python train.py --model="self-supervised image encoder" --image_size=32 --moe_every=1 --shared_expert=false --patch_size=[2, 2] --momentum=0.9 --nesterov=true
Rows from block 6 of a small self-supervised image encoder, named by matrix and row number. Rows with one number within an expert belong to one neuron, the router's apart. Each number is 500 + 25 x the weight over its row's rms, rounded and kept within 0 to 999. All counts start at 0. Numbers have three digits each. After the name is the row's rms in percent of the matrix's.
Before each expert's rows are labels from the 100 images, of 14848, where the router gives the expert most weight on average: "peak at" is the part of the image that holds the peak. Only what is clearly more common there than usual is listed. The data: crops of objects in photos (Visual Genome).
# router: router (model.blocks.6.mlp.router.weight, 8x96, trained with AdamW), inputs 32-63
# gate: expert gate (model.blocks.6.mlp.gate, 8x48x96), inputs 32-63
# up: expert up (model.blocks.6.mlp.up, 8x48x96), inputs 32-63
# down: expert down (model.blocks.6.mlp.down, 8x96x48, transposed), outputs 32-63

# expert 2
peak at: top left; bottom left
router.2 089:517500537553529497502502461480473521518514483483524464486478471500554499469447460508506524500517
gate.0 103:525486449490552516500500531471453520544485501503539514486480485511487504514508563512488502445534
up.0 104:518506561492539443498467496491475520456541477495470533496466507586508443495508501508491495500486
down.0 099:511474526501469530517499472500459530504488504528495471470492497497511551484554482455560471510520
gate.1 099:525481472507543526463466499489479523515503485515482501520513482527471472536485525506505554482513
up.1 097:507483478462502489492517524495496452527498491501476486511499523518526526494501517516476533465537
down.1 101:478460494508495493503489556484482540502447555484485529513457455514506468508480478523541508500489
gate.2 103:497484465490486509506477514501518468512497529506481486572486534466539519472519498480519536521530
up.2 093:542526509490478482539479453490489491512508551538494510473464504489499549497515486491487451478523
down.2 097:524510498480485513518560475485566510535488456504487458498494482521480501546485487540486462507442
gate.3 113:515513510498539491480526552473513476522487491526573457535515519533507494478473490466469475508507
up.3 108:538458550484514531525479498501456474488515449499479517471471499509506510474520483494528490492515
down.3 101:498460517517476506513505486507516475530517538483544511505499520498482503533527471522530522473510
gate.4 099:509481465515497524476515481492462515491502487517483514455506461472468526484532516494505496481520
up.4 096:520497533493510482494506488515542481455479506470521546496510506543506466543486491493481523485507
down.4 092:492486491507521541520526522440480511508479464505481527489487454490513495528499485498459484511536
gate.5 106:504493448529525494485477466518535424453519478486437488506517478511539531518505482533521510483501
up.5 094:517466448507544457468499488502534429518527516478444495488502496518508537480486493523547489501461
down.5 103:526492512531487542513500503513486556483465494473484479514476481514492476498522521504541514538505
gate.6 101:514479518515490484462478501499482474524507505509508484486487514473509461478461488467491531520473
up.6 105:451478528472470531517488525517473525506546511437532498511481483462496489467450499486506513474495
down.6 098:499478528470450490502501500453479484505496529511489463497528529556489531510494522548535471525482
gate.7 097:510442491501473484495483516477517501442500473495487486515513494476505547491523508546504470499517
up.7 091:456442482477491473517498497488493504533464535545516499488528519500508495478495521485487464455496
down.7 094:502454496458481562508538513461560479500526526523495465512464488510516492506541511484487514488501
gate.8 098:521491460492493487516561527514520507494517485533529495507519496472498564503515517477486470514452
up.8 099:535516489498510515484550523547514506498496477486506483494496481501531427492504482522499457523516
down.8 101:515436517524485466562436513483466512490477478534480548525513504548535485504474537481499494527497
gate.9 107:548484533475477478496484480498520469512500509489496486470495483537465500494500491523518456515473
up.9 096:540519513497440518498500514481518497525499525517503489483466523517514500524437507501511456476494
down.9 103:478514488510479483479528472535527536509508499523555453528489511446512522471555497466488498512540
gate.10 101:497514452530519493510521502538499486471534535518566512522527489523515500491489482546502544523516
up.10 096:499513491462495456481485487475515493488463493516419483493510506521479544505537499472529451496509
down.10 098:486508488513507524491487529465518552539523507530498490512516493461524493489483521483465529454507
gate.11 101:461526497545471544501483490504481486527511511437514492511531543515507506539484474507470505518505
up.11 091:486520513562496536508526484480498494498485490476534489501450487547487470524481474485505479543493
down.11 095:454480453529499508463517500531484504498510526488522518461530501497519491484480452507501511497533
gate.12 100:511484519470482478515498515504501515478474437496528477506542510522476539520489513489492468534502
up.12 107:505467524526511527509465482500519480502477503511482520529523469503542476478507529494509545505468
down.12 099:511506478492473540497528490494483508561523519439516473510474524502479536462552534509477513474488
gate.13 101:504481470527488495533499453495531527501520502488515485506520485456484500443517480518452505475521
up.13 102:501513452500481512501550440513485546497534487496529490477532480547490514461508493505485476502545
down.13 100:518530508483516472518506453500485505505446515530525494505522506500431487465479492493531489485467
gate.14 096:499525503480511523516525468528504456522481533523534528538495528477463529476486499507466483534553
up.14 099:501458464477521512540482507467491485510496466471525522502490484508494515497477495541483500415509
down.14 100:519491526513520439508514527517501512511536468468480485513475513507521513466492476451507491469487
gate.15 113:452512466526506508513520483506481529492509481491498497456463497519531466491506500497460493525534
up.15 106:495527487465493511541530490507486495482488509495440451482499502463539529549510496493469488462529
down.15 108:462519499504447476511469517474507463557499492521456479483493454493459491468502504526495533465500
gate.16 105:480514475470478517492503416493515454511530492425500521471483502500514535562509489520506505551524
up.16 112:503510526509510505499531519508455512523505501439513465502491493507467486573507483503481476514525
down.16 098:482473466461530490500542506486480501546487495446537489500544471507486494476491496506491495533474
gate.17 093:503529486474505462497487517519448530514503494486445477495488505496480500492465504562497489489515
up.17 094:514480507509508516533501507525508485523508471540518458425471527551497488529484512520507481481493
down.17 098:480550519525495472471475505453534503486546517499527504577481488471477507483531499480469536501510
gate.18 104:476533521527523547450516518493505566486508489588488501508459500464488490549475535523485496479543
up.18 107:542509521419534566519517531478457578499498500462514472508523529502534472501511515504540474528511
down.18 090:484511504487459501519538521478510475505492539496526424499492486509476509474492503494537536454461
gate.19 090:510440460503443513493500503497502526515501492542526493499506506490449503494467491508500479523463
up.19 101:537482527532451518444499484474501459518482493508493505471528533514475475504520513532492494486476
down.19 103:504490435499488518484529488494445493469499489516504479533558489524463475507534521516503494494514
gate.20 105:507521478486529528503502473550497537504511520523477441530538494502502518465515517475520526552489
up.20 089:536484497533491461519469467485552505520499489486508485513516511506453481514515505484484548534428
down.20 096:526516538504536526517460472498473476535455512483473531497506512473490476523499456476530511543526
gate.21 105:526507510531504451512504508500497463506489498496483492444471487504506526512513535513508451452523
up.21 093:474500512481469480522498502535494471504499547522551475539522529499507510498489518502493494464496
down.21 099:495511487479495514522475512526536532543456502509494474499491532528491522505518467491513477543468
gate.22 099:482494477510486497496511498464465455494509499551492499489546506510517488513507517533517475517443
up.22 095:457488458518512505505493558498478449519547472528517490485550504530529468496471487504510485461485
down.22 097:516519460509507500507519481482505529480494482486504505472527506442531490503516532454498463527581
gate.23 103:529484490515465482498518493479525483477515535532468454536503471532498486483491480485521530529546
up.23 107:464524487487505471512499491480507507533515499503508481491464478514501512462483485495503476519493
down.23 101:532489500474515544535498495513511472469527496520513521461475534487528507506503521503514500549510
gate.24 102:507505482505509499526537484483474498394467493496516531498487520455473515521527523492450492486513
up.24 102:510522478533487518530540503501508504437497510468514521487458514481444514510524468484453491491527
down.24 098:502523472540488503500502534487515485567473473515458482508544505453490462554493520510475512481485
gate.25 096:496538535486507486562489497502497459527509457518476528498519502512541511459549487480489454527487
up.25 100:485499481493475453488491490518499439512477494481525541500522492517486483508506500498467490490511
down.25 102:459503509508500484545492499487521484472512510533526483519514501480475487495486505491558541519474
gate.26 103:555524519492534480509514471521473512501523496498484516530467516548514497516470486520533476503512
up.26 098:543520507499487495461467492506536476518469489536496507544490493548514492480471502518473533499514
down.26 102:521528490476541469497462496516469477495475496547494457513509471530489475499466491526486516494487

# expert 4
peak at: bottom right
router.4 109:502529509531538550470517507472527529483510537548517494491478486499500509480512507543487468538503
gate.0 102:520548500480504546517528454485493489473512460536500510472498555517495481531512534516517505488522
up.0 101:483515493460527518501500477496515465527460509473473464441511534493522512487508512530534514490539
down.0 113:504483476509482485479513524533474502457487485532500508531525503458503495471473503479441556487504
gate.1 104:485528511452505474462551495487570496473487529499490519501506547494463441474554470499524458508509
up.1 097:526481483449516499492549506520532513497516558524495525496473458494477498516530419477495472522498
down.1 094:517501457497548501537536478473467492523537446540501474479537495485512464522479497547477467529525
gate.2 105:489506508553453553476486514482523533473508482505535472451470486515465511516476502519488531470493
up.2 103:502546552485493496480524506466495486561528487480515501504495501470482450478493513500492465500471
down.2 096:517473545491510518493496515496541518488509513486470475499498492507447471516540512472527507468490
gate.3 095:473482482489495463519504474468523509457523559499481509524502536487476478472448548486510523484519
up.3 100:522498488517476500491493499491490465534461533472525443486525523498547542480466542499473495463535
down.3 104:527515512492536553518500518551467493504479504503485534465508526506500517500507491503509486504474
gate.4 108:521476482501513483462520484516533522513519481502522471487491498494498526506467469490483491468498
up.4 099:501459510473447457499444496546481486526522560482494527496529464484494496518519518526489523470529
down.4 101:439473559461482512542484523528541521553507500483507484479482512518495486487466508474511476485513
gate.5 102:457523501480483507533493519480516443546494504465496501511527476493504526517470516496495519492555
up.5 098:500437489523509471494500495555535519488484469503512472499505522497512467478511516495510521432447
down.5 093:526513507488511469472513466539503485457495511516509509542447467497518498508481488506516490500503
gate.6 103:486501483459480550448466473538477510506489479578493465512468494514506489492460499474525472520523
up.6 102:491496519539505464524453542517511490528474495490447489506475481482494443489484493557524513534431
down.6 098:469503462472524516530506462517467471501491488515466538496495480491511468531498507487479517526520
gate.7 103:485542481538484508498484444471508463493509515539464541528529461534516555534543544510464473498489
up.7 102:503491470454452465530508495503488481518524514514513521489550485534503528515531470491535506540523
down.7 096:553536515503489529516490504522519523477488522490480484545510505493477514493463506511519487447501
gate.8 095:477512492502527532481494544530487472513524474525499468520509481525480500493494493491534519516527
up.8 097:478513493531492473526533462478516526421461520511527549486486520441499488458520497530496503473519
down.8 102:519520463511518519443475538476549521496562498510442492512489512501534508501470531468465492472472
gate.9 092:496524505532526462523508508483510458500518467520511463513497523510509557492498515475483523486468
up.9 093:483533485478506537489481513500485525503499488509526538516535467533522481492460535453509533494509
down.9 092:477544444541510485496473481497510527504498505528523540516521469451507487511546504508540496542533
gate.10 099:468502505523491528482450488444500460470477522452520475500485498495515484499519517486486516452514
up.10 101:519495459518506487535511462462501497497484542451511506476535500532458484493531485499496507531495
down.10 106:464484498498499494458565481506511505506499445554480465476500462493576467472476511520486530503540
gate.11 098:522500470484518477492509478501479538473515522484504475481494511493527490494498519510515474501526
up.11 093:469497513493505476493494511494519530501475508496486494469497515466507494542522540541489506524478
down.11 098:493561526494483426497504443492482516543487466497558509490496518505464514430506451504490505492527
gate.12 099:474479493540510514536491463504498442555500486543488519477526487472510539498434459498467482503460
up.12 098:471534462522517494506512505462477500503479515508515503521437518494508530523486482487500483497480
down.12 098:524498474519474522505513456508498525499515491511524511499562529510521420487532491508473483510515
gate.13 097:512485478554552548496506480523495478485462481480473496481467507555491546512485501476488520510480
up.13 100:501523508514455502482447508503504483481496506488448509522501453500494508549515508514496507503508
down.13 093:498471516489532461540522448489488519526461495512501529516478528478516538493504485466463457474452
gate.14 100:465526529484486556479506533475447515490501482477484466498491514502536452492483505507491540506484
up.14 098:510480496491522593500530505454471526516505482502530490506460491508480507518495540473496469501484
down.14 097:472497485502521466482521505517562426500464542522483461527465502495479507514495491502540475489486
gate.15 097:452511463508460505502479530497533481517496499482542515557479495505546493510518536499516486534516
up.15 099:491515482487517501544504505517476524529514549563506475521506452501473528488498500493464492471538
down.15 103:531509503470526458487479472515484540500520479536486499480504528505534585494495482462482468500527
gate.16 101:452495519461471454476486468519498510503478507475519528494474520539524539513552542505512536515503
up.16 095:516504495510552512552490542495489508474510503492531484497500513456550474474483493504450465481520
down.16 101:495451523488521503479523466515500477537482493532501541479532501477495515495514547498435478497500
gate.17 104:502494515464513485485479484449522500526509503496515507461517529530548518513477458494512462443506
up.17 088:501489495433515536501497495547494498536521485483504537496533492488471501448489495505452526525545
down.17 097:499482528501507525512485490513500507532482487495495500520498477465482496467502488488538490484473
gate.18 099:464502546512477516515502496539490533471503512518514462465491512488519542507531547487535493475508
up.18 098:449519541455501499489471527502488533462514499476526519492489486493514482505517490515517521530477
down.18 098:559463493495470503532526486495511531505461484539542499473516551526542509484515480456523524505520
gate.19 101:453489500529489481463482558467509515498546480518468468506550487508516509479513515530538466496478
up.19 101:493477495474504519474494496487465527485529505565536524517540543532523508450529511494516502534496
down.19 097:549504478502520479467493447534476524468499484532517505461492487536499524502468443495482539483492
gate.20 108:458551479501492476516505484483495515446499501538545502485510502492552519483483525537455490490472
up.20 095:455533440506466533482490478500498497444485504546488518492491504506489532459514521529493466519514
down.20 100:505491468515475484442489534504497500501505488544498489546489467516502504522457491476494530499471
gate.21 099:500505500527542524495527514497507514511487505454520481498505490472532514544476471489502475507482
up.21 102:528501508493566500513450531500475515501494480528518504500497483555530459576520510523516504519486
down.21 094:532500487522510562477514488459552505496530476482508520484497504545470516517471501501501509488471
gate.22 097:533526469492476467482534485508470482513501528496485494471514485519506511418537484494489455511483
up.22 096:496535510515486544466528511453484488497502451477520508516495490467528459505483547518502499557484
down.22 099:491508481501534535497509503523498490485512517522481517490489503478511505530498482541478521537506
gate.23 096:505508512516439527518487495502476454464485479484555505510486502485484516494518475484447484478513
up.23 110:464480568484532547453506510516508502523517475476505492475506472481522512505469511466494504464526
down.23 095:486518501562527507462463475431489541541513535466515472504481516453474491536458461533494456512498
gate.24 097:440515559491552502529473498473488531437563488485527473500494519512507503533483489488490511483529
up.24 101:514509476517546458475482519480525479485520471477445515484530452515484495552494509505491523520493
down.24 104:486513531500543494492515506561500529481504493468472494455514508547472512504477487516503478523498
gate.25 101:488530454438504485446534463444483437506500481484494491487511534498520476522458531486498496496532
up.25 097:508493506520486490454503499479461447531492515493492524499508557464543504510464541494536521496451
down.25 099:512511477481455520535478492491489501451519487474498482487501509495462487480475521506491546517493
gate.26 095:502499477515491524504486489488510515479497527501546523495481473488483480518494518471479510472546
up.26 102:491498539516494459519516515539483495501506493514517501502516514516543545476509488498510486507494
down.26 095:484468500487488486531477506539505513483489534511493494505519525500459487510536500473514501501472

# expert 1
peak at: top left
router.1 096:513521558482507476505511471490524503483505485524525492472476464469533473485507514526481532525513
gate.0 126:523515504486472482498491503529518496500495500475457478496467533522496458480513500536502516496448
up.0 124:510515466500527510534468489532515506489509494497458474473521489489498516466507543498450505493519
down.0 117:507537503493545521481493467507473503484498484498518502485502511510543537506538515461521505540514
gate.1 097:471532464516467483489467452523471482490454537466499533505511488544477521474511524454486519509516
up.1 091:469491477519451477489474490496528502505473507544454487489531519501504537501548464529483508501496
down.1 091:553521505471516511507502526501551495493479539471495508538510504524464503481488524490529492516552
gate.2 094:474477452535523489537502516490517493511512529503527458484490516498508551480546523496471492521524
up.2 100:473500513543477498478548539507471518536502443498521515486533496477483468489474490492516489507516
down.2 100:495547486517512471487454466476457519495502489507518523462520563482500531467505506503489440523500
gate.3 104:508510544481506469495468477514455526565484500514463480470472538467476540517495519482493477534488
up.3 105:538504518452510446508484519507528521547493521501455507495484503569526486504506530497494509504472
down.3 103:513514503452492421482479492546496470474503443512481546497522498516494499502507468506494482476508
gate.4 091:534493480489545491447461514527481474505506534484487471487528478468518505509504499497524538471473
up.4 103:512506510505536491479483498513491491497508514519512508494547479503531469500482493504516528493481
down.4 097:522527483497458481454501502507484532516417533497500509491545507513498452482515486494495483523510
gate.5 090:531507548557488496517496512518514516482446483499512471527489484461500485507496520466451491481498
up.5 094:484505514522485489508487489483502502495473421510503477481508514497541530527454519522512539495511
down.5 093:502472523506493513457479498481517476501522545533471511540473494495514503518496491477531521486521
gate.6 100:519506499508510527496500493471503534532496480476487465500506531504504498523516477537513485531457
up.6 091:478526504527493515486504498456492563536503474508491432481481491483475513529505465480513486495507
down.6 099:494532481522495483468506492487520591544466484483499471474488536510532537493500486522525492477476
gate.7 107:537500495491488491519497499545488477486537469515520494511502468502500475523487559510491521477535
up.7 102:517448574552496480548513520491486487509501494479460484500463518498456505508548512489502484515497
down.7 106:530517521490479498481446486465504525560494573471509486521503503495499499467520521507497465523515
gate.8 097:499526531503489452520467469535479514427501542470517513503497498498489479536503519506525482522487
up.8 093:499498523502543449500480516489505502470464475526499516518542513509516514506540478504471500539447
down.8 097:497537522500491464469526505507462542486506468468538516534497530506511492545514483497485464520505
gate.9 101:509510464525467502445538476479510483499544526476512452467464511505493482513540502529516476526495
up.9 102:477464529472551481484490455482528511534509507551514512501497455519485478490477462552490508525550
down.9 100:483505502500519494474513503530468467460485472506515486476500487478531520531511513502476459528475
gate.10 108:506511518491524504558462505488490507552559497476481488497472526512463498506508506490534489500483
up.10 098:519504491490493525525484488470474521562547543498472506508483526495488513517506505476473507548471
down.10 093:477485485504457475475526527464495495551510534519516482510501485499507452497487511550461495420489
gate.11 104:489484491464458460512482500501570452496488524524449484496541510511522545474511510494501493525476
up.11 108:538473504451520536503496514466470560535520509529491482471494527465490467515524506497539468500535
down.11 108:482533487525491463474529518510472488527478496502486499467521477501476488490467452507460499535563
gate.12 106:526500513530502449532498496470524481522505528506489472513499510506525514468540486451490489525479
up.12 105:513519489529541491502479505482428492510517497503497493510535502510516438492459538486532546493492
down.12 109:508471473495492538512521497476528519547452505500475538500499491487482464500511517507473466514487
gate.13 099:481525466500556515501499524522516533481497508521451487476504524475504510501502479510500486545518
up.13 108:505499498471580508502528500488475490476490469507564507512504514471538528522505579543487496536503
down.13 096:485584481478513463456520540530498505495487498507514480510478483455444494504472497481527541489474
gate.14 093:522497486482502502522525516478509562530460510515494514471548518514518472480485496451526485518476
up.14 101:474492517482499497449495481521505532496480476528517487487503522518552529511491484530490518502473
down.14 097:504490490459481493501555499477497541493494516444499458477546487495535502527478468511470486512474
gate.15 093:492520506501510512471501432502513473520510514486535421472542501507478508496495517452475496541481
up.15 086:488471519487518468499476460525500474476481541471497506462504514522502519483526511471439493503495
down.15 093:509510487514516557469499515576441548462486476520469486482495470485497516534515472495510511490512
gate.16 108:499507490512494445474502488498464480474536508477511498558548475469509489497514508493544512497518
up.16 098:514518476530501511477529447490515473454444507465498558513510496500461509519518515482499476511538
down.16 103:531547498518506482454526493444484530502505497469537477511527504489471438499497471483482500523464
gate.17 106:504484523537520519473471543498483504484502488518537458536520467507524499524493554481510519512462
up.17 106:516501517522510493503452486520491487451468520493538486486491530519517489492511499511422505495442
down.17 101:525520500478521435568496498551490514494524486493467488501466525480522539500492509529479446492512
gate.18 097:504559523471494451516545486482496506571516533471506490448514492515514508439519514496486495492531
up.18 092:526467513516542473485439511545486517536519494472492476440507465530486530510485468483474465470467
down.18 091:487540457504497445514529510459455479529511530452503520471489500489507492491508482525466481505502
gate.19 091:506521477559488520501526490530464458519482503454470433516510510503454490495488471550489496489483
up.19 092:496484480546487513549509483520530497476489560470469520511480518499493500483457453536472499511492
down.19 095:478490511522500451531497517443463509490522505486543498472518486488497517497521497480589514521502
gate.20 098:447506536504524474475495506480543487476501515507493509492460528480468497499505505484547439553511
up.20 103:505489501529484491492486509480486497541476525499474497501508454530539498473484460511532489446489
down.20 095:471526505530508513495484466529461464489544489502495504489548467517494490496472478499453480536470
gate.21 108:495477513485459501489486491489493489522491500490525496510551470488471491478510502490506502473519
up.21 103:486502471513478478509521508494481491537512483511546476492532458496493507470486518455489516501545
down.21 103:497514503529497543469516506487493495481443507436526533504507510495496535525477447497508529502522
gate.22 098:480510516507439488469512487506480499519495528522512499457531546491442520518543499512508477431489
up.22 097:503553489468539547475485486496510500445509477538494512487493481482463499499479545504510515498505
down.22 096:476524493504537544501533518467456491494446480472503504503534493511488512513495496506516529470449
gate.23 089:489517462514540458507535526483517508492473540484524556490501547478498508490525476493516466562524
up.23 096:514527511504476550488487468499483473504505468489534463493509496481494454521477515522505514459506
down.23 097:503495478485502504490481510489525471486534483488486526543531473489498520465505500503501570482486
gate.24 106:487485528489496453496540538499469555552507503486509494498461478470526518445492511483505510454499
up.24 095:513497508550492446488499486504536444536509496503500536491489509473518498511543522500498519483441
down.24 093:515479516490478538459500527505540503485499494463493489485525549494541517500533490512514496530500
gate.25 091:500496461488506475518500470551501554481448461533505551509532516481495550453509497502491505512497
up.25 106:516479491531485531498495491487464498512434478474485504506539520494485532508533448465552484515527
down.25 109:464493489494470487502466490491483535457505485494489531452533486508505474490503520500494479482488
gate.26 089:496527484499501470502516515522499475510510476527492489490467490510506474472472469536500425495484
up.26 098:457488488501532549465499517511480512540501496483493494526513524507516528536479531508493527489430
down.26 096:502485488502465539504481503501543517551469510515524487484457494478528500516490507492452509493507

# expert 3
peak at: bottom left; bottom centre
router.3 120:507517537542511546490500467464504470523480538536517489508485524486533491464524489539476508537525
gate.0 101:494509523463510519514510498513479463481549501532487471497520516505470523519499471474522478492492
up.0 105:513546540459489503508523498472503459516499503520527516498468490504471472558516485470514519481503
down.0 108:519525473482490504506548475494485492476514574487463486500518441525491508510492493533486492461436
gate.1 093:498506532470509454459500491515477528539505555473451522507518479499488501522502509490473525496475
up.1 098:504476468501486529430469482508507504452511466493514532521498492508469520518529500528491474512474
down.1 104:519477493488501507490506515476493477494533548486503519546483454500519515502481529466489513478502
gate.2 104:492515521446493489554454465504494494517513522519489505519464501517510482466499512531482544462515
up.2 096:491499540524486512498489460502491456537503500501478466522482506498486503521495553492480481570501
down.2 099:545487519522479513549480484531520511467525462508521499499504513485524502494557471453478507476498
gate.3 107:482510531439535526473457527480511442502491478502488496506519507515503474555486517486518505494508
up.3 102:476477501496535559513514470509546445509479515524518479490496488553484515516499533489501505506497
down.3 097:536540498477485528499546536538467516499488523466552488505524511502436475522516528506507466444488
gate.4 100:498490537564488487512504508499482548479472520502502495537527513465515493493506514484494452498533
up.4 093:499509525496482529536478536456479556488487522536479516479547524490506488527518506506516522522477
down.4 095:471516523515525527547529520489513507534479495528483506491505509486535543545521470501551493518542
gate.5 094:469486500467488501444491489505460521587485487464507446491486518471506525532495478515481518470508
up.5 095:494501481496540536517521513471472529568492483528486474446481535502528489473467481469472475501504
down.5 100:471491479507442484528453506446489514545455518522527462516519487494470510486482477553484522450504
gate.6 094:470490460493549507511487520472486507515523523528521496467547498495470469505509480522509467514493
up.6 096:510518443534518485477458480466505526498484529483491539452547489474494427489503479446496505526501
down.6 098:496514457518481487483518468497531527460459492527500521487523512498500509462522532470466488465489
gate.7 097:539484461526523501521515510484525520524487438514478514517513512475493467505499484472529480502498
up.7 101:511557518532498517494474500477498506465494466504479492530479496515496553511516494514453471511485
down.7 101:506540470477522457485483533521508476486506498473491491508491479488473525512483492529549535463522
gate.8 094:481457465548508497523505497507498501485461516455497541565440512459460490520501521493480506482546
up.8 096:513491497550472456477496507482528527510478488472481470447493505522473493496546461477494510526483
down.8 097:506468535493519498520501494527484520479457496488493517473504473480547462523496516476460482530486
gate.9 108:500499515507516484538523466528522484461510516498468541550500470526481514490489536484490500511468
up.9 114:494486501476489498461483512490522519442475528499488514512496498520471481555526540514489507543509
down.9 119:476478455514535489520496520492481530520487500464501463479492440503484490499474481531490496489503
gate.10 099:503535529461491532491465537503503461493484474519541521516500524488497526511506537513489486580541
up.10 103:527512507515501520490487539474488485494475492507475528482464503468491465497492544511504451562531
down.10 098:476510487481511490491474522515442511498429491510482536473472497506500480546492512505514498490501
gate.11 097:486521554511515500515491511536486520512522468546493468472501506531524506473477479437484486500481
up.11 085:487516464518511501514468484492524488469504516484491519515494490492511472504543488552492478474492
down.11 083:467556462531513524508511479539548493483508483508514490546503482499482509515528508485479483504491
gate.12 114:502502532538481590482495517485499487505487554548479471491507512479498531504486547471476517481448
up.12 115:513495482549516463484514514535474485485478486565508553545485470510523492524475489485515494512536
down.12 097:509487491512481492519542469496515496508492466503504543491522512519568502488453525490477516516493
gate.13 104:485475460521508507450531504494476441512478513518463508518546531451506544504467461488523505478508
up.13 101:495469472494554463559494485474509408510533496477495514496529533499527495522453491492496508506477
down.13 095:498458512475516498503508517488492507519533493507515445495530536495457517525464490524534539479474
gate.14 097:482466503527505496510525489539535496557521522478494530481474512476499497538501469469452522509467
up.14 090:523502515469505509529487478483476470451530492499481472467528477509464514462486489516517512462497
down.14 097:485526507492528463511500515538449460481512507511517503531453496501499483492515489485519510504526
gate.15 103:536447527512477483565474489498482486495499515499529467470474508484508511471527506494483512484488
up.15 099:461513503512489468473538490508485538540512488500507498507502501486519506487522508499525508503515
down.15 099:527472529450489507498514464514477502543509482487464508523471463519512497500480489523495501504500
gate.16 101:494473544513455474497487477470487448536482484507523503489599488480493530516539542554496497499508
up.16 101:497508515554526497481484508503510554503480476532468451502477504509528466551445564544518506499533
down.16 097:491488485542469490521464486496511510515470524512483503533481472486498519494521487496480487486536
gate.17 098:495484485522468564503475500493488494474481476471468510475518467524525519503510490515478527498493
up.17 090:524513496485500517498433458496461495484489489556496452503505513520520539516522511535460479523534
down.17 094:501521474534482546485505454483488534474495482524507434540515527542508507463524506506490500558511
gate.18 098:519492444515494550501461531492455517470544524518488523505546463542541481523462516526484514457492
up.18 101:479469492508464528486470512475512484495512492500517494488503510483538491535501483539524495475528
down.18 100:479494492478503477524472499522506495469511508506461497487473526480506528492511522479472472532563
gate.19 107:495516498502529521483494537480509491484542488465447521528484480528509504494497494527512526527411
up.19 097:480484495521437491484529502521483488533456499462479527557519516522475516520480497525519512488467
down.19 101:544497497510488495508498528501543546521530511509504481421501495504462508499523472519537459500475
gate.20 108:518465471516489485519486502490485496478495496500540510498511501482500526484478461503508516515504
up.20 109:473495502497469510485480498496501531528493477480512518511479519513498495479447479510527548533450
down.20 113:521524495531530499497464499508433517492558499463531522461537537516540543502490468515504528538519
gate.21 091:500467533481506483502454503486486462465484529507469509505500489468537555494538467490487548493526
up.21 099:522494512516536506519513506500494530471506462541508494480530512541513499526480476562551501525474
down.21 096:507511515499511520488507523487539468514486527543536517519518508516514530482503492493482514507524
gate.22 102:470476531540456498488494525493486466495499514516523477501489539475521503514504494476488466458510
up.22 095:495524542448511505474485485516491477518509471497507475509492492491495488478519522466504544499508
down.22 101:512506485498475517507505518455454499539516495465512498469495541539464486532515503510520430508490
gate.23 095:471511528520491463499512516485532502490506516511498520545535523508502526498503487468483495462483
up.23 098:453534517492472490532530546462487467492484463488443484517504502484490490444539509505466489479547
down.23 090:483477522517467526519544501461521514459465493504485465474510483529526495519496499462527535507490
gate.24 102:513519510490455469487513500515469504453504486486473490535473481459441454473521510491505539470515
up.24 093:489513504468490455496443525464500554507502495524505473492472475498489502498509504495557531524500
down.24 099:506509504519501504464490551539489528494506488511492500525465514515510518490505491483483488500503
gate.25 100:486516498486520542479512480497504533478512496466504504494508462500479473525536500520486510497456
up.25 105:513537474534526519520500513474513540500475469485490467475478505506455495514523527502460476529465
down.25 103:512552458484510487502517463506536537518453502521515459524477520498512504488445448507499466503497
gate.26 087:528486523517530497476543541491456473477491499474523522441478509471498505470552484478531508482536
up.26 090:511502496491492489498533507528487469497486519515458482521476503498479509503464510513463481472538
down.26 093:518476499520485469524506500449538548506489504475529491473470534551523534482480484514450466479495